From a checkpoint of a small class-conditioned image diffusion model.
Training: 8500 steps, batches of 256.
Data: trained on photos of plants and fungi (iNaturalist), 96.3 epochs.
Rows from block 7 of a small class-conditioned image diffusion model, named by matrix and row number. Rows with one number within an expert belong to one neuron, the router's apart. Each number is 500 + 25 x the weight over its row's rms, rounded and kept within 0 to 999. All counts start at 0. Numbers have three digits each.
Before each expert's rows are labels from the 100 images, of 14848 (inputs lightly noised), where the router gives the expert most weight on average: "strongest on" is what is common among them; "colour at peak" is the nearest of a few named colours to the mean colour under the peak. Only what is clearly more common there than usual is listed. The data: photos of plants and fungi (iNaturalist). In brackets: how many of the 100, against the usual share in percent.
# router: router (model.blocks.7.mlp.router.weight, 16x384, trained with AdamW), inputs 154-230
# up: expert up (model.blocks.7.mlp.up, 16x96x384), inputs 154-230
# down: expert down (model.blocks.7.mlp.down, 16x384x96, transposed), outputs 154-230

# expert 13
strongest on: class Polypodiopsida (54 vs 4.3); text has "fern" (50 vs 3.1); order Polypodiales (46 vs 3.5)
colour at peak: grey (78 vs 48.9)
router.13:518492457517545506568541464485503502458488489535480506489516454495526533498489468486485485465499500489514499479483516487461510496498479503530480496514603437505502461486510507550441543494502474476524484454511502485488496473484517493
up.0:510508535483465517480503487504474530486487493503538519514529479486526500508493508503499504475464497509507512500523544545495526512473518513541485436531563483508544491486499470491544508491486468494533499473520509453497451500476526491
down.0:521520467500519469557538516502556509489527510487484496505508476493484532530501487527483491501513496512499497480465489534470523546524562512475489505531469517494497508477523478475496536520494508501501480492500489512487507466505509471
up.1:480485544506474481510528495512495492465479524527509489552475515459519482509511482508517493511489477500513514512502482472521538552479485491523535549496519468483495539540504492481511549476479451510494468489473515490492495492502469510
down.1:487505532494517518505485524508472461513434501476507454479492466506501475462530470512478469502526498514530496495489467474532494500492497515485495487457500509459469493500485503521509489532496494451477485484491530509454494470515488499
up.2:537523499469496527506562496481495496482516479461474490501514452480501550485489525501495486518484486504469499540450527519470511485442462509517488508497520504491541536513486481503493525496482503519522506461518488505501481505486510528
down.2:504498563494513479499493498494482528505510507518511456500546539484467516519460505525541555531433493521499515496520486517512539490520490508471497494483501472518521551502516459522485517512495485455450547520469472497490480551485490497
up.3:517508436497505496551516491505517494468516524523457471497531503466522506520502481494513487505523516512478492526470507488501498499520490500513481498506576471492501467477516474506546533467532538496475475510486481539508516515502520486
down.3:454520487495490506490480507488508489517460517470522520507509555527490454543507488544538474478472522483468501470532523559470478504530511491490514527492474475485507480452480529490532510489482504504486498520522520529482532503496482517
up.4:488517474503447487526502484497498493455502457476492546513498441471502509522460493474469503513548499492482527532536494489534496525481510484497491542502526460514474537459502478514481484480552502500584482483474490483517486485489502512
down.4:500519583489536449506565504525484517497520487500520516504456528494523523514486506513532500519490512503522497523524499520493535534517470522528467452490533505450479467498515514512474481517540481494491522527450493488549499513491487514
up.5:555510561510406501461538470485477495478502506497502516501524502490494504484496512499487483478456507473445478526496494467491468471490485492487486511516519536469484480491486496482529441484470507527462533485496507507501490516507469507
down.5:514499495490471496533560503487462503487483493508505498508511561534505482519474501494477506533473484493496539494514507490459450484510502467485462482480501491505493458512503490465519476513513484481462499486528521481514442525546493473
up.6:516518494455541481416538498526459514482510516546512509486520541466531526515482511500459513487470473493494517499510471465518514499483511523513520452531528473448490486485497553543453483525523463546519495487497502478507482474485515504
down.6:518483503451495506482536497476529506510500498530562516467510474515500511512426465495498496524486503513524494454490503482495516522470499514497491459463544510513509528478497450536504453509483490490501485508514486499554517520544485464
up.7:452497537444460518479535504502490489484462550487490512523536527478516497494491489490482494484473499472468513497487504439503533502485484488503499530507501518512471465529476487502456500522483453507548523432491487449483487508477517498
down.7:548486559490486497526523514466508490496485511473497532560484520516500505506523501468489482528497478468517472534516525458502485455509495520485488515455514451511568507511507492534487442482532516496540523493524496514516468505517507490
up.8:485512487510434474518503490518502486506507507422510468501531472516464494528481483533576517482476508523472517462498434492489515489502525491509482546473538456501495489547496449501480511525484506509552490491493485519472503487496539503
down.8:480516506529507489518470445492513490479528523458484573493505506497489563530541525481532521511512522545471496549540502481499511487514447501525502512570526473501427491474483512497476468471483489524510496493450496468497493456508486471
up.9:481520494464483515504500498500497521483526480506465506487489523474522520498490556488467499510479485482485519501497510522489494514518475493492505509464501491483478501486509493551388493510492563509505501475472494504511483479501496481
down.9:486526500484501506559496495498532524509543523465480512511534526505461532513463539473526530490497498493487499534496458469492514474511492484518519512450489525468566525530480510537520502529470498493502532505513511468486529470473520486
up.10:487528511493557480512489507508493485512484501516493510488500505464488524509483514502519514481442465494471519509507499563503498493463510468495478512509479497500485474468481505567484540501497455499484540496520485458507486496517510497
down.10:511483494503463457467488506473468532430480484497495530490503488484511497485446483490544514510510484476525467486528466522543526481483496488506510475496519553497487537516484503479486501527509487533505511509511494520505500504552494501
up.11:489493530464533500519530499523492499516463495503501507463514475491503507516497514481500492498499484501514527476485489535515497497487513500504490467507558470493478561549510501556459484408478561499489505495491505480521494503492516524
down.11:494538479475527498540458469525468504518555506456491488520527460466494512524503491475496488518526503501515493477487466472494454487504480487533543516520488514496464473450484511476455492490485452511464499480514535522487506515487535522
up.12:534536478506486512513500510501503505470514498517492508480509444483496517508509527493493489501475483485465497505503517419514509498518515525494507457498537475515510573436503467534482492503552562543517517490519493493492499509512493496
down.12:528491548483510539514514463550494496521507491497501500520466523500498459510478489468518510500497497524481518491490465486536502487488489508485486533501483465507489451533496509474485461522557482508503483449514509493479494474500444478
up.13:514553526501497485518517508513491497494479496519492496487490465514501536507497512515508482511446481488520502515535532480491530513536500504469519483521488480499521462582488503499482541471512538521528523461511521493490479489500516500
down.13:497471486479529500474506485513466510474491521537488557461469501497513496466480516483496537505488494467478519516509514504546445513501467530508532459530511531510477528488505555507477534484514518493514553496502507518464544512514481501
up.14:493468471558501484508509475515483474487509498500537490497490489489516523465515479479505498483495487446509494556524517502479503516528480518461483562479569491504485486474498502481461524527482492514449498518494484480502535478484508494
down.14:467514531485501535529486548510490463517482519495467490501511463505481531491512507527514539500496466563458509532515522502532446472499472473493457473504460484498504536519502527502510496499503489500508500505490514514508525445548501481
up.15:463491468436494483563544521506523480503487541490473463518526510489512515486480488485512504509501513485513493531497481485506525506498498515525470501548470508523514505521501497473533512499499494479529515468530492509499474498491509467
down.15:471500519494477488460473538506536483472526481496514527555490548528508472475511489474528494521483481488517518508484460498514479454496527521478479527501496538541504516518473450508455487530521522478511547508507498506517487491498476492
up.16:460501470463503455527506523497461531472528521518460556517479539474508483508515514516474506499495478509513494507493469562481495518529508499502499571489542527495465558511527492508466537472457498519475440480486486520467525491508536458
down.16:508505569522536481501549543455525443484520511542491528517516535531517466507500506488509513478518459500506490467482479506499482486523476519534534479471473478494484497481456529509495485499489466514461464467476533475472538521526460544
up.17:467498464565477483496509491510487499505486512532534557485522514485475522500528509494492483514495479475516486426493503541496522545527483502510495457483520449532444497507463497468534450488544487525481499488479524487513501442514504491
down.17:552547518531509465507491523484525485496480498546474445506470507481545539466520469511491492506504483466537529485532497514503488479526516487485489536518472488540491530534538474505510470501509461476505541512508512504542496516546472531
up.18:504493468427538493538556506505515489456495461522494492508527483501513514513482528501489506498476496502510492508478494506483498513510500483507505415518579508494486494464510473514456501506493504505510485488495489503517503481496503499
down.18:481506446500546498489483541493511483483517490477502542482532508490512521511419512509486495505513530507492513499493504526487482466489502494487513463530521511519521501521498503498535499482447518498497472495513481502463477442502516520

# expert 7
strongest on: class Liliopsida (30 vs 9.3)
colour at peak: pink (42 vs 3.7); white (27 vs 0.9)
router.7:520511492538467531497543502476506492527488524476454499527532480503489527518501463499438517509511490522480488516450478519523541483443482468509510514522508524500483481525473454493485491465537526482463506427479486433510480512506510521
up.0:499489501447507495482525506491545474492483491478452476511493465485472516517492510504513490506480467524489507539518515534508507527504526501497479480535458478471475498441488433522510512493520469492514485471486494466473455522489487481
down.0:494472520500470522534473482441490481482484480525487461482511502495496440473505499450518534482506491482435547475502495513491508553491482497503535479468473511485499498516488528526512503460486520490460493490508483505474519475513485511
up.1:500485454510472479474526480491494508445484491499464541484590467470525547495484470469483525493478480506496519530517459444516522509500506488523484500472495528501533406543471517509517478481550484526471516525477529452489479499499507485
down.1:481524548490517525494489514467507490554472460475491481467522507501557460495499453475508506508465554496474490496486500417514525547519482518515525503461475520491513533460487487552476480444517515541486497501471473482483530507508527500
up.2:496517483468494504487511478529474512488461521491513545509483481504533491503504480509456487475529520489522504482469513456481504503512525496492494509511516525495495486503520508518494495481502513485517512451508499494456517494479506466
down.2:484533456452474519516522487480498544480516512518512533464480518447485486472528482524534455514536527522507502528473534486500486509502494508511499471468549502518510491527503504475537508509541492507486530457485524549512497471504488497
up.3:517533519464431476486524503508504499471536500503518568511577460479481497478498472505509516474519483461501494528520539517500497525495494494483505505503488462491496505507510500511504536528466466494535504523514519506501490443526486457
down.3:521527518550488477491552487482505498501465475511529450561490521507481494499466490507513504500506478497504495530469472560495494508533526499510515465485526495477490486492510480528509482517495506519491534519505464474501516508493488453
up.4:495478538474464522548487513495505480456508528495477518537541514505471489504518468484526513496521492504510512506513471507518484529484500509546508497514510458558475525513465503506494512473485504483433480512523481459464486520499505476
down.4:501488523468546523438488492494504515540459505497525478517522531525478517487523574462546471483454503545481479516481492499472519504533504487494510497468558551521494483524509477496481484513491488500472502508558505492503490512513483545
up.5:496480541453489479483492503512501498498504508506501532515506540471508513462486477503493500491469528512489516485492473477473541505517523505528503512461528494516451507545513531479492491485475501480484522474480561436481458514481518490
down.5:499509441528485492474494501496480518494507498478491498501530523451494490499503512526465493462507519503468495500518478535506465513537440494498484481456493483500552506499484446454528483518549530512483513478491508517520490531542519493
up.6:506514504542505526610532491510502477497483471473489469480526512497506493494493470514510479485480501484552495516525495426500475476511476525510490498495504477485481510503517537480506493496493532517535476511492496546520521485490511484
down.6:499578555480461520517483498535509513509502476485495477544538504518501480476478531477537518507523470509489546533479506458509454464510517516489539509507490535494518455461491513537482511515504503502501525521543533530492511515492470477
up.7:541512501492511498527558502470532505478513500533459448501503479469546525508483546492487495516487496516465496513482462524509537509497527519522479491544474462517460492497453436493515461469551462516473482445479474391492480527502514507
down.7:471483506518568530478441473518491497505485475450491540509499466498471506480488485512523481466494492505487516480512500518465500516471486508527498496523481447494486494485488512510501529504481530524542472453502520439520499476509476507
up.8:496487527506472535528531484507535510551471527562494470525540437485523477516515463514475495491499483514485510486491480506488481520531496510465536530555487487516448552517469491533517496479505531514518499465517476551486529488497483522
down.8:518516469440507569525467463510510492567439534498499469568510414503502527548523516473504485463522468455516487486512485480480510517493506485471488478487525480483460504508488579526498505514438527483496496470499523508503504519500516527
up.9:497497417469520499460505497496491500498483528485494499501514499499525503488490490490491493516499501507522488514467517521510516487461471492510514550484530531499503509488504526499426480430526521516485485486505502520506487498503498493
down.9:496502557396493501539500499537495500508506488494462492505528509505511507516493543464504468510469512546485473450522518493493493502495519523492524471454490463536521505519517447494532497474485501452518490519495496517513494511517544523
up.10:491513525451475485463548573528464517486500535528497532537474546518488535495531486503498498493474495491503502486508475448502530519489480519493471523492509502445509548547497525503501452559504470499511531479494490496508506501510523513
down.10:480461473483523488530478470492512501534497523513508512478503514519486547476485438502537500503515551520545467533483486444485553519485506520514510507490536518527468555518486515491488502471501556543494514503500529521508474506489476532
up.11:536491480502518500519491497481504477536526501533509517509521486497493478490485491523483517493518518509514462490514486554531502514505523493495482508522507494505503476455497450489508503480498514479545483540500487497503494496471516491
down.11:532461508491531486542564509549519493513548505515455470470496542484466504488512436525498508552502477478509493512459486467504509505527453493505477522526477499462502478493499519502439501492478484553500488494500504521460517468508469485
up.12:509465453494524507527543486504505480473527510512479483493512434468525518512509529504491490504479487510517493527467488540526517488493510483524464515506555470489504511504503471510487484443493557482526475502507511476514465514492500506
down.12:498547483503527456509437531535496481486470492501470507511538490480472515503499486498488476528526473487494479486547488551519489505477478516458510480496479509495484515451497496488506503493505516474521493496476511510495517512486482552
up.13:512501442493473510509520496496497530486535500509503487487538532480505486468450518490515504492500532507504480498468502484483492475490507517508522477501540507481505459445486554508492544501536473479580510468503517498494477469468496488
down.13:521483483561454509514550500532479514509512488529521522521541492506508463450539464494526455509482570486482497478529534465520559484520516501501466524476494526477553582512497519544444523543476487516508506487524468529507521480527502516
up.14:506478496466496453470528512518486525493509486532493507455523458472522494517484502510486489490471492491522503550536481498478495512503470490472505503451499545498492462435483480512515494541492523508468480501489504494487498499539519493
down.14:461494468488538470472475521468480484520515486519525555517505533473459491520492573475457508494480486493536507490507503482529501467501450532486486472517546507531501484513497539513480524503489520475537519443480522492479524505480505496
up.15:518514520522403506522497492510514488493461545465530516506472493472510534477481510466471478491500468487486479508526477478506519526502478523481490484512478520478477522511478478479559478486509487513467517514544501509484484510498493510
down.15:488544466563494504467536456523475492477522511530517483454483511500507489489532475485502471492496493506507500529509515499474523510505518437531480498534494500503569530495502474545481501503457531495492502501555507479543509499544481517
up.16:530550481532496496516511516538472528472506520516442567512489492469508518472507505512462530494489520516488475561489485475527479467439486535486456474500478432500485494514508513475515529541492473523509517492469468494543506500513492503
down.16:513501512505472499479490533531502513493537492471546464505501522464483488486553528528505466464488514478487513525490540494512546485478523496533492490498482473460558479469496448484486467492507545546483488488516458523499503522454509488
up.17:469498492526487494481492487550485488511520521507459496517490513528482533523490515506509500493523468503488503525530496461479515495476488504500474506523517503466453446529512495503508453516505463499496531505506490489473546520507534549
down.17:494535518533524424518526480507477499527530500505431488486482519484478500495526548555533481505518485478509462534481474539479480508550475515514495540523479444521506429513518521572499503548520459521510474468578495485473537510474467544
up.18:524505489468491461530463504450492521478471525518514530498485532485515488524521509474479482470527517527503525521515500519520514513499492482495460538498474463449502468471479482552524485468491499532472468521481524527485464532505496523
down.18:507477467502482495469514505472469484501494502536498502478539504507512507494504490455467495525480518501518492473492535505495495501481509462512511507513544482514562465565501503482484480546502467462455537518494531482490453477484548497

# expert 0
strongest on: class Liliopsida (35 vs 9.3)
colour at peak: brown (79 vs 35.5)
router.0:474503490447490513512449523543512484508489543538484511505549453508462462522503510498506508512502506510473499486492552490546502517548501521500490495488501466484465563471504476481554463473518539511523476475461501532498477479492524504
up.0:505532500505494487488451492480528517454493515506468454502479571535496474498496502466510485511519518502490490476497486494539482510494498517476467513491513531498503480522507513510526503509494497491487464475515494515510475481508505507
down.0:508516495520458485470483497508482495507469475476492548429467472466494533517493503475499464507505514485495493453504463521539490554494507499493470527479520464477508513477517501467487482503497502464500491474540494536498520479504500515
up.1:521531486481478529506503469521521501510487503506488494525511530493501463492511502518508548478492503507527538464414504539524456512481531491560507516528519541522483492495505488495481485482508491479473479550466538564520452493516468505
down.1:500525502527524474471491543484477492524502480529498519523510471523517544499492544479503500517471513490496472515422452502537429459543503518544481488503518536503502525531515490441505493462508488509437513531542467534493534501464462538
up.2:473499494484442498522505478475530506447465482511498512472518474527506480531505484486498497520510506505524498484477529452515515502512473501502474525460542521475502532492442514519523470505492534496486479487483482499498488492501492507
down.2:519500438506461541517471539495507492486522514476521467515500498524555477493514493461462492499500490451519476479495533486472498481513518490499508518427561524480496498505422490541460524496488487469506461511526486503492486477499493472
up.3:484480542549518532494449508487504537492521477497503504490523536517504484545499528492515506512476502512536513485481557489501523480527520516486548517523505504473500550529522499489492485464487524518502468501495492517470489506511526507
down.3:551532467458486492486510494442499517447507447456483472489544511508450521524515538531463524477499517489511527504549518440480514505499511531496513520506522540496484522465504457534467480543512473490503513532430530518505499542475508519
up.4:526583507457502506500458500525506521465522511509477528496508453479498495499487556505496498497496492509504484504506501452532493495520506503484491474507528461473470497517516492508491508544495519515509490511507527499521444484476496506
down.4:486485574522500519487529464499524507503484468522541458565531521493515491550480502480473504464486512513499536521517489472458505479526472470477469535435482476494531508509539503564478466504513522502509486500478468526514519523517495524
up.5:496533548563484488557519509495469496485506475507494544488512469498516492483522479508527514506489499487487545508541468534453512477525523548492501450514467455497521437541449483473511496498482536512565488497510480507499490486498507488
down.5:485490490493526492502515498545521520480491494509504514514494486490503520510480455531557452531535495512503498540496528554491477499471488527502484479479549530557504493473529501533480492496488521484493504514508490499514522504506537493
up.6:466498473504486493526438485538526489486505513503466453457520473512482508497515513475528487525517508487519514538507497499498497521552493518500516499488476499501515522511492489497476452489570498480563528483475510529520458482484521518
down.6:506489511540513496503529491496507482517519518439545518502528512506502472510492484489478525484507468511505511537471523477532525535475490531505509445500532485478537457496470487517538486502493478454552505487463504505495518486453542519
up.7:475462534537459518509453558523481506530512532474495485502490525477474480513519501497486498516502502482449526495457473521490495471503524485512496524513501553493502482487486492487491521453502516494401489510505490505531493473467518515
down.7:476468528538495453481492486491531514503494524484479482477516519480527505554504505527512508543519538475498511495511485502540494501507498493460529461506486507450486478544492447498471505500535517463442522489503490468524515495518547525
up.8:496504491463522517448492479504525492465508505505488484480468479520530514530498521501514500504464487500548513488509461489532505530505485480491489527490502508539506518497480486494550485504509498522455450441510472496508515500464514516
down.8:489469469438520482468495448519488506494479468542446514487469534540522467517495465525513494513500514513498517429487513542534542545499513546474477533574490510554519500507532463529527472483527485466503492499496487479519482530488467482
up.9:506504490459498488497489498522506519493499539513500489491480478486512493500511516498507501512476507490507511524500511454499529491496452487495477521470536494507492562489484502490549489483530527511505485461501498507487486496507550523
down.9:532498482477501467477517505504492490467476516520445497461462520527526501496475501486504509532507488527493494470487511451507503511486553511502514525443517505496492450537511490515519460501479467434489513490509500496492479481510519487
up.10:512517511444496518526500491526506507468453533494461497524533483484506490524517504478487491495478485491509512502509517422503499475517509509517468508478504508493482503510496480478529488528481516496500501486503500501480491495517545442
down.10:511490538448522523512512494513517493515521513468534495532547521455521504506500483511525503501504519524483514529487517406440464516500464480494536485514455509530483500467491518521496491456521462522512493459477483531496501539498527484
up.11:540486532490498475468495556488511517481476534507510487526468569505532502482459519483487536481494522466489534542506448518534527499506514489485532502534473518463514476468499515496532523560504500496545469468465473512471502496506509516
down.11:526492517496439496513519508488542507507496517464504499472521528466461530513471518475530505503456522502533505517490538505488525501504503537464518537462494492539497480466487543462515475502501527523484532528483499475521458518501543524
up.12:476471487545501473506500473538498476504515532530529515493532514493490517508483511485489513493496487509501501508513487529542502570548489493466478486474520526524474488494488504487479510451538515514458465536488537520486515482426502492
down.12:494498466527487494487538487475467498502533500528492508490537479518494494483537448502505487512537473489525505480517498530471504519523513485535516534511491493545442499458521467558464519534528484489489522500495533507489500495428516490
up.13:495452548514536561476476500506509483480535493531481491485497515522486479524468494510516462507534456481472502514482520542502510500454477477511481526493510516488504475503457480538547462456520490486534517495507485477468522491526487505
down.13:494493475562507500469492465540530492525479501549496488516517483508515449507521512461506513502534453524472505492474505509484523531470489512478508485487522508479552503535495531514518516530491458498494547472470499491467502523500488515
up.14:485467556449495497546527523537500492536502521524506474494537519487526520469474464502515503505536491517503506506500487554511491528503475491485528549509517501510494444519478518510489490477494492496499466501520519481523536512485516509
down.14:524518429514472498537514525494496482486502519549498528527502481538522500525488546510496471464467507510481474460472480525522505488519510493510463518462470539550546489542526511513476449530472483448487497465480482459508524469471489505
up.15:498496497464504544497467490503540530503503504538495517480486470506505473495504516478516496479521492523496504458507496513517486512537527515516482528500502514522494521475490499518518494429506512484485449524516511501511453495498461503
down.15:491470515449523500528479495500518509491521486544507507498462484506506530507486520468493501511520503493490506495513543470474506514496469501518494550495456518555509534539487506532485518475483514442514471472477505508521489501485494471
up.16:511522462422473514474481473513522487479506507511509467462510507511503513518470495529496482468499510494468480508479494405519497472512515484506487519542491507515500497507481509475544504536514515513526489461500513501475499490501473505
down.16:466489548472503504527505561489478493518516503510515444458518511511528514517447516526504474519527478514514486499510481451510491511488472490510541529483477496480539499450516464499529488501443490519521481506524502522482513487541517509
up.17:518524446473459489435449491506521507503515473523495517500507478478508473478467543500482508474547522538525499487508574506523518525509502494521521509481519531538469510518523515478513491503502504483499491539481500495470529483477512485
down.17:556490525526492460545498548464497494470492482492546536491466523507515567499500505529478476527499423497452501517522507501478522541478489506490463524471531537526475513494514481501488504474556498506534495490452490467481525534468472530
up.18:488510504436555481479516512504455557533474527509518506485510486483513503509501495499504502504474491528499497484476509466510502522504493505475495507511483490498435441496450464517503506504516525529471459477500527522489443517445450509
down.18:455509488500496526497515489514516489508511478517462506531519499503520454536480519502526471504448484459493503498460515485506523524520544507513486532554482446486540492494477489468500509524471470516483531446496486509497550490515514489

# expert 1
strongest on: class Liliopsida (27 vs 9.3)
colour at peak: white (27 vs 0.9)
router.1:508495519601512505515546506471534492538500521496528518524455505513493497495504473512492483539521494501484493504474477567500464491479487486508530507470471508477538528510507514483522507545508479489444517504434507509530500498518482527
up.0:490526507472502545477481510496475502523508511488486494507491507506480537482558497478484464518484471447476496457532517469524502486528483551507488507464483530507478486508440506499492454502521514501528560513483477478543468495493502542
down.0:493485474505509528543524490475517521531491570548475523542480502501471491570484519467520494476496463473487479493504488513509488518525548508490452512504538465492424459508484511505512511491492488496553447465488506485487486524526489506
up.1:497482477505531479519506466542533462513492522500499483499478511506488519524498497531497507482475500492515479540527484531549522521497509517506463538494461505503487502468457472490529472477539499470540497451479522486502514491470504483
down.1:509549458512480514523507510477485496534453509517513550502476484526522484502513522510480519463500478516473536524484459541510519505484473480513508546470491539439474558485483519502444501537493494496446506495493523482527469480479560470
up.2:488472484471518498466521514494469541496491544523470513484516516473490517473519519479493500510492502542485529467506468518501498497542508512466530510479513512522468506523497501469502478477522510502577502480503521516511479490468506539
down.2:509448549494511506505493482524493512508486470531513499450481488496524452508493510509511506520504528479526502494506510458493507481514486472510493547505485490489492474489502484467490497484475469504494517500509436510485483491480512514
up.3:499486488532495509499555521508497489514495491490515516505486424484512496515505513485474517495490472499494489468510533468513501452505474486451504518492539479493521469473500507520498525542512514519563534499511517469519554500449505510
down.3:512532509465565481505490489483506491483513490506470513502486511540486510483486480538514559506477493543524511482514546544461486465521491490510549528511467493506519546521546515486532545510447478470560488488477503464517479537514482438
up.4:510540507534501488532506533524488478533481521459512519511524490462474534511504523495494517508491487541507498517497512500505472515507503528494474533516494457513514479515502476481537478515519490517443511513502495526490515507514507479
down.4:529522499492501494489503504524502510498517492498506475518500469486494497473494540482492525482497519487516468498533500443480524499533475493503521503520464475503510547485502456530430468524504497528500538512552515476495486478533503537
up.5:509534519452465562512516519519530454489501541489489555510450521496481501481490499508491495524486516476482504491470480556483512490456474510514478507495491506516491478522484530485506471473521508484487518471485433463535493467492509521
down.5:501514458472474531555514523509493488482511493560491506550454515496509524500431522501505483504511474484500489510526509514479485491504519533536483495548543493522515518491488507516504470494504490490476518501507518455541474533529468504
up.6:475524468450536534499505502487488536514502519520527494504490549495525516532573527492495494504496461470496517470515531499491492507490497494526505526496502486499483464506528501496481449520522550490529523491479555471473455507486515509
down.6:509506501489504452471479518544482489485479475483477513546506532477463496490486486506532489505499486547527514544487519531495522483503486488504528542499478473467515491471485479530510512450459510480538532479470500502524520490501505506
up.7:513498482449485516482538476494541490467498519526463519513546473467499520527494514469467473501476494484524529545506517442524526518483491506462501525499565486495467503502456494450521531473508503502502541478491472513477503519506534498
down.7:458465491513460508487479490527482504539460474520487475477495441501493491499510472494448518521508489506532509521512493488499499494494474501498519551491484526516520524543511490504538526480497489500495498522539494528525515506492531511
up.8:524532518515492503511514533475490511503477500489540476513469476464526500506487532490489504497442497499518531499521523521527489489481533500482490509501474456497502563430540487482513494480497519506480489517523502486490508502469506483
down.8:484517482485510518498505455485477502514493561443479557548463490505522505528500500503503541498503514509437463471495513530496501518512525503497462497472459483484514487527469508536485456504495516495449552501547499512513505474496482528
up.9:509486525421511488531486482509553494467495499512504519481502453487570466506528482489510505506474474473509498552526496502467512489497473511501523496481515521517481534472483467557521514482509501496510490493487476516490487488520524508
down.9:465511519490509471459513495461498513485463519486477501496485507561502498539497479504491482508551499489437517473474493537511489519479531471496530491493473511528494465482527551452488510514492494505512478494515508496508504446480482516
up.10:496528427455505507443517474512511436468520535486481494483500541485511500488523519483482504496498503538516529474513558478514477494503499495504452408472506482453501512537510506493535485517519503503518505475477465479502478485527503518
down.10:520438459489494452518531527488465503515475468494460506485510486498556509527497461506555507499521501471524508536518457538503503539491505488486493486481445499528501489535516530505478497486495490454514563515457481504494480492496470495
up.11:513510512490491489483558527480487511518492534517488517506538510511504500514454530504490532501476497436497528527553472469508479493534467481471510512486499530475518466521453499472476508548501487525524513465479515495452483485527510528
down.11:488438480514496541485478504478497517486478533540482498480510527478495480512476483488552517528504483546465495532493453524492457505490474475508522502509502504505500490475492475514460461493489506508471541535503484490470522503478512504
up.12:499470513492473455518531496508500505493508473494487515488475488486485530475525501507489492503469513471501487504517478519507570499505517482478522499489502467491486517527493493519471503450510466531526483459509511490492512532510497513
down.12:519503509452466469506513507485471512485512504509517510517481466547528538517471442497480491531535516531497546531464526487497458500477521500501512512486523515491495490476473506521496477496465497470446484512518467492515481514507491512
up.13:501462485477524521480512534530551466514534546500494500502534473479506525491463533504481499486517510483470530509506504458468511518500502526450480495513472495556474499541444521509531480476460506532539518464513470460451528522535492532
down.13:474474511483511495503548497507465504500483504535500482497495480501483522458487508491495533500496501533501509480486532503557501515513493514458467478491510515541459511495519488506496525526493475484500520547537517519542480536507533521
up.14:514513504474476485501501508522476546500470530544460485493539476479506494493461470495493503503507503522470491523464503512513510524503486442509444508490492483531467509485480504545519499460517524514474533470490503487519473527544484537
down.14:495476460477512537496505517505512426506508478518520493502490499506517531509537538492497488498489512490498544529493528478477483504505530497469541520519499488486465500510454534458477524494521588467559504512509505500486491501458506544
up.15:482496487471518484558531535508437499499495468453510530539543511491464482510481501503484489495518499514462513491497499539541479516517502463485472559502453482455508477426466482519483498510511462501566470500524496495535513489499507511
down.15:499497508509549491485510501528505525525504498495488467516552472502462528503514506547500524492523497523506497504527510513524518522508504479488491496475468543526459511505537522486480478509499550471528514509546478528465491463520542473
up.16:513506518495510486566485511531486517467534537483488510545510495467524480489474519513489481507461488492502488515508478574512495492475491507520485508500487495477433509532491494501504438443474539530425464475470486461502472513512483516
down.16:545478442508541503491539513503485491477492501455484502456502528504526503513526537451506501509510491516528508510484482491500508533480507533493485500516501508487507460485489484536410506547515489526455532515504523507477458511469493527
up.17:511507521470469504484508504475501509528496492494479541500569543482503506530514515511460481512491492476530508501518507436474485511503488528495520527504496458470496474510522503510496502472505498469519485473496469493484475482547520485
down.17:520507436487474522492463483526478503512493499519445457463473478505487456485505572502460485523490526505482496460502538468505466507500479483515487494535510492560503525506525536477439544461497471483447492434531492537496502521476510499
up.18:513516497514481497534498544520510506498570488491479507514525553501502479498505490476512498518528481487517499504498556472457490438482494517493506513500503518463491544462493515508495504505497486513531506524488487471504473475493537497
down.18:497510449499474472546489508504532501504460517494478497457513468497494516495505501516514481550474508450502495491532479505498531521515478471572516546448486499485503529500461467494491486532447503427484514496506451499526539530514524470